Rows from block 5 of a small sound classifier, named by matrix and row number. Each number is 128 + 32 x the weight over its row's rms, rounded and kept within 0 to 255. All counts start at 0. Numbers have three digits each. After the name is the row's rms in percent of the matrix's.
Before each channel's rows are labels from the 100 clips, of 14976, where the channel reaches its highest value: "responds to" is what is common among them. Only what is clearly more common there than usual is listed. The data: single notes of musical instruments (NSynth). In brackets: how many of the 100.
# conv: pointwise conv (model.blocks.5.conv.weight, 320x320x1), inputs 0-106

responds to: acoustic (63); pitch class A (39); string (26)
conv.228 094:139068153100122118205126141209171120132081108093150122066086155113137108087105083170143098210094110133112102121107145095117144146107069089090122180077135144156150150104141118169106153155103111101148157140122136109064166142074096118115158151141118057109135100078131160179093088170077083073157076142114131080155069139095117

responds to: pitch class A# (65); organ (36)
conv.191 096:156073128151092101140095155172092184128164156120184099110174167168206095134131107170135144112120146120104171108109106125100106142107148174093115120113075160130112131157099133142127127093190138091147143114111107089131149108173126174125138141129149153110137190134084102082135084141134088164125203178150114110068128142203116

responds to: bass (60); octave 2 (47); octave 1 (40)
conv.3 088:098139159099094104114164115143110113136102083112159165054150157113144074084101120096108115103110056141115117098143075061096107146162101125113110169147158090095178130135160100106122130083142094095111122092121121165141155104135139191128146121191136119158059113137102154147121094151072158172089194096189153145185082121100158

responds to: octave 7 (36); octave 6 (31); pitch class C (25)
conv.297 110:113122100094196122066091165096095162086194141167168115121147148086116132129185107117112114089114126124136068110069060125161137075167109109113144104116112164063106191096134168089143105139092131192132079116118079109063146164140103137118130114087135172111118163124159153164119136114124146152159166146141116174067105097106053

responds to: synthetic (65); bass (45); guitar (36)
conv.2 107:136143110077103156090131145122183121108122141084134112146118113079170116150159136125128107149179078125190151121137138077159116078115167174138159101183207113129113103114143085089216081157100092142115144112150139157167160208112089096136143137083131171162139123127176149152152097131120099164153160164145138133112124149084173

responds to: pitch class C (48); pitch class G (41); octave 7 (34); octave 6 (29)
conv.96 110:187154105101165137180171110142113139174108122110151154096133123165118098127103137112111119157131158117104119124086135167133113069079090144116107153113134070164175125173161138131087161139064189133198147117103170108155124080117152112130065129140138134108104080163097146045075078124066150127078094128154125103139166089111130

responds to: pitch class D (59); octave 7 (31); pitch class C# (29)
conv.4 100:178031110099195090120173119094111088170111149118081111149141097109199130168088183104169158067108116123159101115123134133104149157113151077114140131137116160153101079066182116076036113114115199145138113110078146089121096146115123133140107077103118177144090133125133100142115138106055152087163120196178151158170131132132116

responds to: pitch class E (66)
conv.219 096:167111103161083083103118122096100102187058105196101085139089114102075142109108111140129129113123239129072156136112115127141142101144182181116114128129145152133181159139129129092046079173142116150173140132125103165125136098100109108108087104139129111166171100134122079150102105140097121091128138083217181099077154121115163

responds to: pitch class D (93); octave 5 (40); note: D5 (40); octave 6 (32)
conv.84 116:123106176139132094120082103084145112135138127133144174143067119160159127154175124126141089112061138081086143199121142151070191118144097223133136131110093143122054106128179046120104110077102096176081124137172162090118133144198055110107132125150070124077137132144141148135124154064137099119146164125099055140171123096174134

responds to: pitch class B (64); bass (44); octave 5 (36)
conv.262 098:109124137110082163104141098131088127116104140121132132110106108142153156113152170146115121152094145125138120118135136112112123151151098173149123079136109129109177118072169145114104051125140100117162123140122090117106153143088129159145189076160123090145078110075150113163168147129139124174132181128124109124191162084130167

responds to: bass (81); synthetic (81); octave 3 (36)
conv.281 107:124164071152142092083178220108109102067145189155159117099133086123125114138149129164085138179161114177106119114159033109169124147142068125143086112090117151095131114090125111135166152117160151122138123153108136127109142131045126134120074116117159144178112113159118107122186145140176121124132145120096170051139101098082092

responds to: pitch class D# (33); pitch class D (26)
conv.159 091:155124156171136138206164117091168085145119092125146120083178126135063101145061111127148122092145120122094165140201146161071149106080189124116141186086183074093143170123144169100109166157101128135113177083122155137130052130165152143132122125131108184121136136101090116168169095172163106146066156159117110136072087109110143

responds to: pitch class D# (57); octave 6 (37); pitch class G# (28)
conv.37 098:120157132186066145155116091116084141129102134105100114136140193167142120151091140115175131143114124091089157159131176206102094162037112120156212121149150142122126148136149148131193106164095137122147141172053129123106148101214097108143099115154121121128109118187129160110160164142160096072148145082125140115155150159134096

responds to: pitch class F# (67); bass (46); octave 7 (28)
conv.141 107:086145124154142103153159100116168182058201149150064101093203145078115127116109155112120124150131182144166057237148132163148126097123150093118150076145108122146150132113146137126142131121134059136121101127075180115135126056149148193135170154163157136108116121072197099137126177148119127166139079151148126171129082111130190

responds to: octave 3 (46); pitch class G# (39)
conv.294 100:139107121105145177141130181111160136146126124113107100186096113095142117095077124092133093120120133093167178121172169175173141158113133149135127160138164122149175201163103207201100136165081130103094141179118166069147091120103108174168154137121129152133118127142140144162097118131191104095156102122158102088219149101100136

responds to: pitch class E (34); pitch class A (30); octave 6 (30)
conv.164 111:209156136163096095161151148127120151125167089139174092102130116154129101147124131106141122170091131091158169149097155172115168106145102146123117104155143151120139117083187155060174196133066156157157131139085144162166124092167141057094098143101135106146152095085118099099102128143149105141159143141078111132172127099117155

responds to: acoustic (77); string (35); pitch class A# (34)
conv.95 105:064088101086172138161080154190147147134168105133127116161134184087081151134111129175098114152112157199063103154144075145140098126102210157181123112121158116160185203148151221152106105163141107120136190147177077157151104087159099077142177100166129116101105129110126119137155209180146099223177106125149119097162121078050123

responds to: octave 3 (55); organ (45); pitch class C# (33)
conv.172 103:058112049134136106121068163101134084138206170160109108106121124115113175107086073118104077127080107143105084082106131114131107130108134200183141122095047169147149167113140146128124068047164154094162132162147132127082117058129089105138132148111074134188131100109182112138128100115116132087067114166136065125164100122167133

responds to: pitch class A# (56); bass (51); octave 6 (37); note: A#6 (25)
conv.188 099:198093117102152103112157122114112082057103124093094111037160104127112162075137148143100114099180148167114178092165144137179143105153154159158136111183129149149184148159132141145136080118108141115130121162136101192185139076182159121133131098159144111079165140086188119140127169177130151150171201155120142144084111157122141

responds to: octave 3 (58)
conv.41 101:115117131150056118094082102093125142163079051146133153161172169092126158101141136147142151075137131161155185145167119145085132108102078190183142159167116164122096142141174140139158096118064131145163165172169091149133125142194130138137172117131117167083072108197087122135146129128116128089164163131179136072129160127092132

responds to: acoustic (98); octave 3 (58); string (52); instrument family: brass (33)
conv.196 108:106148149121112116147077114140206153122115097116171067092201111176117098155129158153090162137094156168109138082171154058074118175155118121168161090116118118153138176144135117158110141157088090148139146098164085211082150157092091137102121102095128167113100139163114123058162109123133120204086107115145112147142139117158109

responds to: pitch class C (57); guitar (41); octave 6 (37); pitch class: B (32)
conv.170 085:107097208109106128083098164138133171144159228126147116113147135144144151103143108086131130151140114149169178123104117182113166113131127123125175098126137165133077136083138098090148081120142097099121134180124089126172148100140096131145130107167189125154158198167135137040138115121140120135121088126065087116212184189156117

responds to: pitch class B (61); pitch class C (39); instrument family: organ (34); note: B4 (30)
conv.199 104:117174107119157144115116121115137125105116121159104106081078123057139134164164158159119107077111131138152136102076088109128134111139088120172169114148136113170162052102095073112140183131159121123111172124167118122171108163113065180095188141183181085108122114119102103109125145143130082190110104110147156137151147139117198

responds to: pitch class D# (87); octave 4 (62); note: D#4 (59); instrument family: organ (40)
conv.81 097:095059139067107153134168187126162099168151107204121191160190114085094136194125114067120138095144137092123155122078150141104121110102084141097099128115103166076100130132113140100133095107136132154157105151137095132090134149150158106131119166109160173168135147146133088093161087109114129135171108093179143114095123172149126

responds to: octave 1 (34); octave 2 (32)
conv.269 088:083090130129086093158134171190119119152134188148167144120109130117208140070149111103111153148170131076117129125092143141126114155123154160155171156142099174151088096151075106099148132170070119119144123149160118133147150102162111157076113083150165144129098158105147099158112154145212151176077119145136054101137157163155138

responds to: pitch class A# (71); octave 6 (40); guitar (33)
conv.157 094:142135108118135157117173115143100157071192119117126153126120086115122172111079167137141118116180146160140132125101101137079127136117146184123123081084142141141183115102133129129133137131184092120085194122183119135120153151146086076098117117077146091146187141132125149113138191153069105191095099130196121111096112098147099

responds to: source: electronic (90); organ (74); pitch class D# (54)
conv.153 096:081176091162107128121135184152064168166158088142123110192194100162132049138137143118124133131083106089120138125164117129122085101081159136102076128115135162093170135143146123128166129164107134118064165159115068149106173172131130177066090150162097129135169096180099095145136185124105089154149128144153135107147121163120074

responds to: electronic (92); organ (80); pitch class G (45)
conv.185 101:094124129120177150075169157101170126120140070111175133184143099080096120069108108188116103121157158137157125113202209119163123162194117196157157101105130123122149140138148064140176135124113070218141097170098146093084103138169131090117141124111113064158117111094140128094102126143187133083151184102136158121144117116091127

responds to: electronic (93); organ (78); pitch class B (63)
conv.83 099:115136132123173116136145133153219127134140108152129132164123093139131179165073123151075133118154145134160125152119210071142100115128059139086101161079132078131141102166101156139120114123181073085104135120117143131082157102104173097140090172135158127098123189171129146160170112162145172145174085098094166151169183130082067

responds to: pitch class F (64)
conv.230 104:086111044168084040125118182110105129099058122143109155108102110158147202133174153115116131068109168146148105138091117124107130134107109140189156081093130135116135151116168174154115093102161108138105120151139144127071101113156128136088124165110183129136090165155172131155125097151103161165141162146123132153165106071146210

responds to: pitch class A# (45); octave 5 (45); note: A#5 (28)
conv.265 099:095168120126162103106140136185091133106138081122139135142114088103152100097125133137124075122124142139124174150108134112184024079132130147151168135130155153075143062074169162116169128171113192175158068080125079122199106126179149122135101091109113091130139126173106096081169139148158086098181139118068129158106190171120119

responds to: pitch class A# (77); octave 6 (39); guitar (31); note: A#6 (28)
conv.258 104:086153090139126109169143139156124124124114113164095123121170187155115147120132122148148148123112160150072102115175136090079162124162195096165107130154134069113168122107162164106139087157148084177072192098191140153154070131134124096133157137117158135094131080141188100114128069121114140086139090094094143138141110155132110

responds to: pitch class F (51); pitch class F# (43); octave 7 (28)
conv.235 097:180142087154150102137115112119122129157119112170150102070144131150079081110144157150148057170150146159139115099146104151097205179130126142110166155112137160117110165137158104188155133123115155086117153183123179099145091106165176118081093143138181120112094120149135109164086120117140119088145117170117116105200151123114145

responds to: pitch class F (67); octave 6 (31)
conv.138 103:145115194150144134143137093151126089069105137175123125176137098160123157156093115085154117111116159159119142118174091163127127139113138137189114146120130151111202168129165071115154096124150137208167243129135099173075072109109157133154147169116098167126171158061081146116179147148078140167143147126090126148123116181125138

responds to: pitch class C (62); octave 7 (31)
conv.290 101:141134150154081107171112128083124157070143110100065135174147149079139073152157170140114166098105115145144134180106093171168095058136134098136134091107134128109125116107127111110146140138116131090162134181112071124180086106149122157121170129104117192141105141213132132114113175166105115124067100158148125133113134122107152

responds to: pitch class A# (51); octave 7 (46); octave 6 (38); pitch class F (32)
conv.275 102:162133092133138082120162212128090088111101132148138126107159131177133140142097113126171118135074192148163147204170146207200152136106181140126167147086138110147144084161129085139149120133182183144132115068068143192115107130131127140126102141154213167169146098086172137120136118153149131167121147119126138177121151093128087

responds to: pitch class A (53); instrument family: bass (52); pitch class G# (40)
conv.189 095:171095176096162092144152166187189177105109159163136110149130146132146087079156183107112127156191132139103153137103141115159135171217057166107128132094172165077129205137160144105137156112108097146144146140135137129085129158201174138153086087146122109085092112105101156132126190191119082126140131077097136085079101142138120

responds to: pitch class F# (50); guitar (39); pitch class: F (25)
conv.86 093:113041163080130121065089129123169117107127155090158082104103141123115112132151143126115091211140081135099132103154119138105148152117110087106102112128130096130085152120098141135136148182168113113185128122087124107142136154070138190096101183123109121137122150129202113164091119118133144111112119103123122042102134134165125

responds to: organ (70); pitch class G# (60); note: G#4 (32)
conv.70 098:136192064194179126115156137114092188161136104134180178147155098128100100130139128129151155175118174103159091173098128156100179124146147111095117119123111084168106149133105139123121129165188149139054124045110132125136116105095108095102098119087169155113085111134133033123153198130095199167128116152181137135121156156138089

responds to: pitch class D (48); pitch class C# (45); note: C#5 (30)
conv.161 101:104142150111112132108094131193111115087145107114134096124134123193122140145147144145113096157112115109127165166118151091152063079172110142096129094125143142112093125138169187126091119174172153220111094083046149145058098144139170111131193146189137151147071175116153119155141092166105106087128143147080106175117171122124157

responds to: pitch class D (44); pitch class C# (42); octave 7 (25)
conv.293 098:119128117142131104144120134073109111173149073183151163109103053153155216119175194136134124138114164125172087132124172132129149150106129097118189237127104143097150104150089146079139092109151159135125078133135108120136116151094115125080182119159110201099117099079165125158071128112064128140123133127147097055163128133122162

responds to: pitch class A (50); octave 6 (48); pitch class G# (37); note: A6 (25)
conv.244 102:165102119148125115137182184205149164136115167099138144136089102147149116088131100125112124150165149132093093151174135140157133111114087134176135105091111114145065174133129124128067190131131125162018195120190122094092183137116144165172125100136061093143166100110060130119104158070093095137155088107135126169149073095138087

responds to: octave 3 (73); pitch class F (54); organ (50); note: F3 (37)
conv.124 104:107154111131141099107086091157092071183184137171085081097102147104145125124178126116136129132119119203107132154066065083146133149149166153133128123093077083143068159142139149142125090058135129107098091150165136112111101088069146112100157123151159166151096119133190175134145112120106085181118148097153098127146164095125190

responds to: bass (44); octave 3 (38); guitar (30)
conv.268 101:203132113123090169116087111163142137039118110125099129127149144148159230114155152148138126135111117185151128109153151150078165158137134131148143143177128113169109140147101141075211141111117098160141187163185120194141087143086101114156136092139152138066092116091120191163126094085119101124123141144161139177142106119111056

responds to: octave 3 (44); guitar (39)
conv.276 094:150101135123113135107151110191122117121203150131102156161164112166129105091173134130070167086163112074187141151141149114114148160135113117187135137159105102139063185147099085089114189082152119171134156164110140140143130152131140070065119113130198132110152100131110126185135180085081120121112142089130102170139114154107161

responds to: organ (50); pitch class F# (41); pitch class: C# (37)
conv.143 099:114054127132141130120174095170141140152151129126085099085159148134092223168095124196079123132132166207167155166170064104118144116162134121131134147141086077191080154165117193159134147058115142171156182184109119149052054122142086138100142157156133152076128111137138075106168152117138173144092146094156159096173134120159113

responds to: pitch class C (96); electronic (61); note: C5 (27)
conv.252 103:147148135166170092148119112094118105197124094150089091113174086149097113148156095072183119076140129100117121177105131109190149123125097180083215175047195135159138118130103125143188143107186093105142118126090164122152088153141124064116078143113139106080140076122139133129116130080130089168155127127220116141167151181147098

responds to: pitch class A# (38); pitch class E (30); pitch class B (30)
conv.292 111:154186246118131092155077103159125100118128116117118073065184088126108136134153156139162086127108120186079150141167126111129101120136134170195135136164131145130180067140122136141118086126194084159160207119161097150087108138142074065158114141080167157121155110098144117119135112134173132078128153165143149119120132152155077

responds to: pitch class D (63); octave 6 (46); note: D6 (26)
conv.38 101:139098143092131085098134148101121165168205110175105139111149138177107126103106162104137136111139139129116091184078068091112126144146127167178167157114090135183146079183107160122111143083108093206080084142085139164162121121194133074105251132152148121146167141119185106127103153114142068089094108063111082113084117073119108

responds to: pitch class G# (51); pitch class: G (27)
conv.27 104:062155110170124121117129102067150152090128094128130124146133102123127153180151096165103082094117119139096111157105180105162128153154077180180113104084152127174116145089098095167103082115128101129181111123143118089170158120152166098118141121130163086169129136114072073148106135155187098205109126094094143135110149190101082

responds to: pitch class D (62); bass (56)
conv.51 099:144129132152096117181166099160064119081130117175144131099081107126149148156131224138120152141200136085128156109114151138073118097139091084099104165032137074126112123108100107142075123123127100160126135152208111169096142088163105130135207067148161175157169125117083073071119099143108098082093063063131145099084146126110139

responds to: pitch class G# (97); octave 7 (40); note: G#7 (39); note: G#6 (38)
conv.131 106:170119127131189145157164123091106164127105091109114112155114150123165163133117126141118150193129075106080086114114084112175149152114102088188099163077092131118136088097148086096111118105180130110123098133169153134086100195129073160125127117156121183140155180134075156052148095174089150163081107046076141177116036141153135

responds to: bass (91); synthetic (91); octave 3 (43)
conv.206 103:172157139136134110098103130077157148150118084107152200101163086120117146093224163145114123110115151203126120115187131110134158136085176132158138104061138131087158117122169092117060125101130093110105089146096129131127128101150143135078104146122129121100106099148209131096115102123088089152104083174165133085158086112122146

responds to: pitch class C (54); organ (45); pitch class B (35)
conv.14 101:098156122211173117087139131095139154144128123134138116103130082078075080159106095188060187070149121129147166133091152101116147106178124096111154114107094137157173095127145110093125121129141145121122125131077112132163135173123122114145114120165225120130120159136129131130127099087181091139133114111093123093165120126161155

responds to: pitch class F (43); pitch class G# (42); octave 6 (32)
conv.80 098:123158121133106135146147150090141131087173098126167184197124030000094099180141135195074125102130095098120160124090136115154117158068139116095115086095117161129142101122147153098096050159193150138125120149098131119112098152167149113117176077121144111128195158085146112078085153125170183092139107137133122108084113106153111

responds to: pitch class D# (48); octave 7 (36); pitch class F (28)
conv.120 106:152131143106098085093165134131109116146096144124151111205204103077099148130129115140174089080121186115141146104157091129088104110078166119136111084128117082126167072121090136140125106143100106131113138080152075038162145103114138095119169110149094145153157161145173112123117079172134111191184145184070136118134136154147130

responds to: acoustic (87); octave 2 (44); vocal (35); instrument family: string (25)
conv.20 105:093097142147138159087098106114157088104114115093105147087125138039190136074087157086117071113133149167105132126155075103154142145120127158197161069130138153127158082128156179126140150099121170149126145191180098187136126125102109193067094121163133088113096142112153123127138073041118156167104191139158119144098128090138134

responds to: source: synthetic (65); pitch class G# (44); pitch class A (36)
conv.310 102:100114096123104117101140112058116167143068121154142086104096092121085151098129139133164178102220109173131134115110141169148133151134148216129158141109133108171091196098131144100126143151112114082129105090102147127123140111242132131109148148127175124101188132149162141118165079097172126094133154076116150148096098083085124

responds to: source: synthetic (65); bass (57); pitch class C# (46)
conv.90 110:135132139116106119095143129137235081166135158098144082113107092180119084140062085137161138166079134167123155130134037138141117109134166157135120128082069117174129129115087134089102077149146171142182160144147140131145136087092108110121243106186114142124077112087137120129147105131088166100111128183146088143163156112110098

responds to: pitch class G# (81); source: electronic (65); octave 7 (31); note: G#7 (31)
conv.221 101:043134090175096101139151151134095167104139118072135130163148141138153125096174113043111122110085095192100131105071098083087141130123171123165153101126100122151127103106136140186132150136182196107158096210118126101160149146082092148109095096135117117176116091121143101125049118149147144122127070162077143121086171156143190

responds to: pitch class F# (43); octave 6 (32)
conv.126 102:091119135107101096115094123108088122077128153196105081147134131177100210138149124159077099147158151169132150163092103115079170143111156131154183103104140079102138166135128144141138142095132120162119141195158069168094110104107111149151081097177154164102124127156166076096219144137064128133085103133160080173155085098109154

responds to: pitch class D# (45); pitch class E (35); note: D#4 (27)
conv.212 093:115150134173107133092067100131133138116126153155096068160168103162099141115163102159127138124103066085115126104047144153124143097110134138163153099107095201154079147107098099114109116095075119132083113172123123156083133118154089143125069173089121135120104154121141103113124088119133095182132143120183180136161180187128109

responds to: octave 1 (43); octave 2 (36)
conv.224 094:144124131147197149104104155104112096102133119114165104102079125115156221129111132155090106199165137128148148117144159163115147132135120169107111111126172120103128162174091125096127143154156080119126154169143163189171103171104129193138167140149108161081164148166155147100184176113183110104147129077147155084157109159109126

responds to: acoustic (68); pitch class G# (35); instrument family: brass (27)
conv.305 109:088195162082135145099129102124123105093143156113172091144120138172138150090095126110117144137114188130140113126171068166144150157143180178124123110082121146126185078152124164071133105144154140155098169146152096142130135166095203090163171053077099146148095135130084174086128122118126097085171153152156085164096159205075168

responds to: electronic (90); pitch class B (79); organ (74)
conv.222 097:055153090161113096067098101131097136065111153059125177133146183068100179115092149139192134124145151132127158062140147054146117151138145153131095116131190138142118109105096099127147094105092136154136142120098184116184164093109173140083134107146127125093126118139168095122180140123090081108097111108120139073123116119106150

responds to: electronic (90); organ (70); pitch class E (41)
conv.173 096:117127113206122096154113192099159113143130088159114103127165141128090041214105154074101125102162113163154110137075162156071179148112092135095167152122066171172157211093088118104117102152100111129100177102149066147153124163128173125156092171169142092102137119161153148104121124165120141154156099169143117167108123078149129

responds to: pitch class E (44); octave 6 (28); pitch class B (27)
conv.177 099:117142165120116163101165110142117136083083128164075108139153106110098168127059147120133156105157134140123124163147131152095049144109120131146156156063121151118189093086151158154122100099078111087137112183186085132057147130186116097161149140145127146091114178144097136124174139125091070111176148148158177137058172129100138

responds to: pitch class A (82); octave 6 (38); note: A6 (33)
conv.71 094:149111117164129116102158155169144079127142108087125139084086124166111180088087127088134167153161087163097108136136170085132165105136175199121141123091128107147143101111110148116171210190148150134107171145110123207120132166152152108165122172109085114122125126103134132086125172167136137174133105143067137115154140145168142

responds to: bass (51); pitch class E (43)
conv.91 104:162111090187103085145164184096141115143104121135141145165178103132132192115111138159167144181092159182121167109152150111132104156118156142160080160133134106141168176103118074123112117171102138118123135159131080152098096095148135126094108091121106134167193170141124138139109113060094090132123112145115123134084136151149119

responds to: octave 3 (64); pitch class F# (49); note: F#3 (39); pitch class: G (33)
conv.1 109:121162151134113153142091136092137117089144045120151142102103128153145107142154179151138092114134122160144159111136167097115126167135151210126083165170117117165046164071176090136071174103138110125201175125094163102119073118139099132135176125110212164139070092061132115118118142161134091081072118106135148081138158127077164

responds to: electronic (81); organ (56); octave 3 (40)
conv.30 098:091101110171100161116139158083106170073167099152084171179091112150150138112117110141074101062098123180124107104109106172035111127130124130164109114116115089168136114126116075122077107120147072115120159180209084130148110125126108117121106181097150170138133131136119167116093079114118141111113167101093227127134124127162146

responds to: synthetic (69); bass (62); pitch class G (30)
conv.74 098:235125126130169126126152121087193148156159141139154199073114087129135089138147183155143136149161144090166165139144147119135128113107121109100149150134117080153153104115137123109169185147150119148143129118153087183107128124100131098135138120032112125152121181147111183143174112133065195112160067160154121140145142097144134

responds to: pitch class E (36); octave 6 (33); pitch class C (30); octave 7 (27)
conv.105 101:131138119159136103161166124112080150111116135134101148156139150129095157154116130114141140082097132080107175098124085127111114140122200138183129143216120191128156098169149152123163124155087098173141139239099132112171126147091151095055109100058146159156135109102117181102149152146159149112151176149073093166133142188176122

responds to: pitch class G (58); bass (45); octave 6 (32); note: G6 (30)
conv.25 106:154156106100159130147119133104193108127098112073137152104191109163143147131159115172156157130189183149150132168128102108085121156106094135131121137113153163140209105112080112128122146129096147085125118103150085093088175087152126150148137181078092132168101133151122128133141082101127117118147104173164126111168117125106154

responds to: pitch class D# (62); bass (60); note: D#4 (26)
conv.128 100:122114143111141094082167147135107155178141106201113133137113078095134091097100181133182083099097094156148151123087137133072123157138134133124126194085060119142197139136114099126109095148149101089077132137147129158120064118105118110140133149106174102095088098083137072132110101082147090108141113139136135099142127141090167

responds to: pitch class B (90); octave 5 (50); note: B5 (48); note: B4 (28)
conv.28 101:147056181125138103095076126102126075161171107090091126142116061136118148116147108142114107133114104112061144130148053146181117179134099138141157079129127127144145125127173069097170165096113091118105051122159081165117113090118090127131157109190079255132116145096112128156097144069124090153135138108175094111131113123091174

responds to: acoustic (82); octave 3 (64); string (31); instrument family: brass (26)
conv.125 097:084099112144138075097127130179189152126128189104165122103125107132148120070103153130131173093150172111127135108179111156170098099148180128168175119121136136116128145112169070115106157154124103172112083133158158103143166173075126161092115178052159118081145152124160104153095121165125066135095094140143114158139126121134168

responds to: pitch class G (62); octave 7 (33); pitch class F# (29); note: G6 (25)
conv.133 103:198079129162196123094199121143090128140167121114124104142106100147106158129087167118097112111131090133124087171132153127129120204139099102069153108143134179181095113144065079128046197140103133165100171087100121116113125091099143113096171193192120156115078146111107127163086152096122134165152173157057077147067135036135119

responds to: pitch class F (48); octave 7 (36); pitch class E (34)
conv.246 102:226160173134091138125125138098161078082134146137116130158087157126093156141151145109151122173145189159093152086105131089147058100147155120123175133102102187143178114095092122130086157124089120132185095095100137105093134134095128097158113105115116133116111087200095151094148138119171173098112104119069188161156179088140107

responds to: pitch class F# (51); pitch class C# (27)
conv.184 099:148170145154135128076055177091141133136110133145178119085087099113117126100100169141141112178130164132094139162074113104109098127125073196165117139150122114094194091132150145110155132081187147134129142123100105091115126148192161162156111092111146095114054117132119137170145169063063105128118084132147133115191223122083203

responds to: guitar (37); reed (29)
conv.106 094:151134150219132123132123152162145182133057114104124119136128113061108183140107125088137083099133148156095092135171084088114121110143102099120152142108119108123084119114115083185149141149151075202091060102121171133059159162147170075129114154151129181110167153145167066151181116174198116148151151125082129089135169132054118

responds to: pitch class F# (79); octave 6 (40); note: F#6 (34); note: F#7 (25)
conv.26 107:091154112122097082112122166118145112134101110170150143141079113153097143123143088099118147147116137114191155190084110102105103162130120111149170127069136159171059094165067125137144176123077149181086067183132125091107144112133123091149168145140131116093112109140123099156133150062132117150144101086118119118146100083108145

responds to: source: electronic (76); pitch class G (68); organ (45); note: G5 (26)
conv.11 103:063101104178170177117127140081142121146166139112157134100091130138110126101112133093151143172099165062135169141083052193177137152086116081086177072194135117097154055165176114177126131131169098092134178134133143113130122185119149133131173127133135156118154147179104149108165168119208134078157147095150111098164206185112152

responds to: octave 3 (56); organ (38); pitch class F (36); note: F3 (32)
conv.144 100:215140129098077115150138067136161180120130111166089138140104157082097151188127152131143175089096154153201118131124144175138144171174114134118139192100090138135176141169111112123127097118138118100144129114151086109079187138127150147135152101172109120180165099158134213132120169199185105095191131104136130099114167164078117

responds to: pitch class C (70); octave 6 (31); pitch class B (30); note: C6 (27)
conv.264 100:133145118097094118042170087083163086126121120079117111142142145156147124177152166116096115161105152085185125108052110179077068154150130189139142122090068131111175114098063115118167116109096139063139162105125125106123092145162092114115135121125099159119079105149114137100153141095150145201113106162112141132176189164166153

responds to: pitch class B (74); octave 7 (26)
conv.151 101:099115130117139078201131098132156151126130105136132078108142120140063166121150120142119134149103097116133168140117143138147127127158163115108189136137161139146163175102094211074209140163164144135142182168146117136062117086133138093120152190119195088103163093152130144108176108086094103077104107093118142110138128086087150

responds to: pitch class B (75); octave 5 (42); octave 4 (39); note: B5 (35)
conv.296 107:173152129144154131092110161138070143122109063142079128176184082075134157113085137115127161127084120087139142186091088105118155108120199153140131103091070111129096103134100104124133155103140139110099089093193087104066100115172132146113178106193070103083148152127125102160091139100094137167119121098138153106112128115120206

responds to: pitch class B (63); octave 6 (42); octave 7 (35); pitch class: A# (30)
conv.209 097:075156162112074097160101152101091121105085150201103092126065123147098104136082149126132175110127175141148105129095104105138158186146122137066135107103146038138144162152122108143092089081130080169106065126094139165181132116135135151169092154080160090137122162120143151104180195174158129103141167102108115150111141093136137

responds to: pitch class C (77); octave 7 (28)
conv.39 102:104122112113143124139089123130082097133158137110129102185106140165154067141182147114133088134122096095149170080162139123120162067114124119195143166113147155145079123122087175120099140088064132104177126133109139170117134115142125126082145112088103174153195117104153149099088157119112116151083082127151112103138144089106143

responds to: pitch class G# (77); note: G#5 (27); note: G#4 (25)
conv.203 092:149167132097090094136123094077150153060152105080113138138113103111131128177129091103100145155139116099159145118088165112117166075173158171147146083165111098233117143116099166137099075117145172123185168105201145029113098115140068098154123095203099155147133140127121173114160171094171172114150071143121144198103096164167137

responds to: guitar (48)
conv.59 096:167118139115110102190087081189100108114127110085122074137075096117157149106175118112087113055171124108112135146141118168101120052098126112083083082080140113120154147145125147158113130032139094122107134095122088122149168093100166120170139148075112087150117125105111092128164125131179124117170096165150086169153105131129125

responds to: organ (54); pitch class D (42); pitch class C# (38)
conv.107 099:119109125092177108134120104153178122124193087121082102150103114126183240091151175120164027142105105164130126161101143170106037147141109104175084147118108153074130124148131115141103140097163131120131135108132117084141098121132134132169176104161083163123143148159149130065101145105106157130048121087133171108131119134134169

responds to: synthetic (81); bass (76); pitch class G# (28)
conv.104 106:161159112130153131163178152108071144112156135079122146126135110126130111099200119113066133093113128166129172125153085108131147108106133176149169086133046140134105109120119137190089126105154140170128086153101138127124122173142156138117120066062170126105150123094133113087188070163088137157214083101111106148137167157160153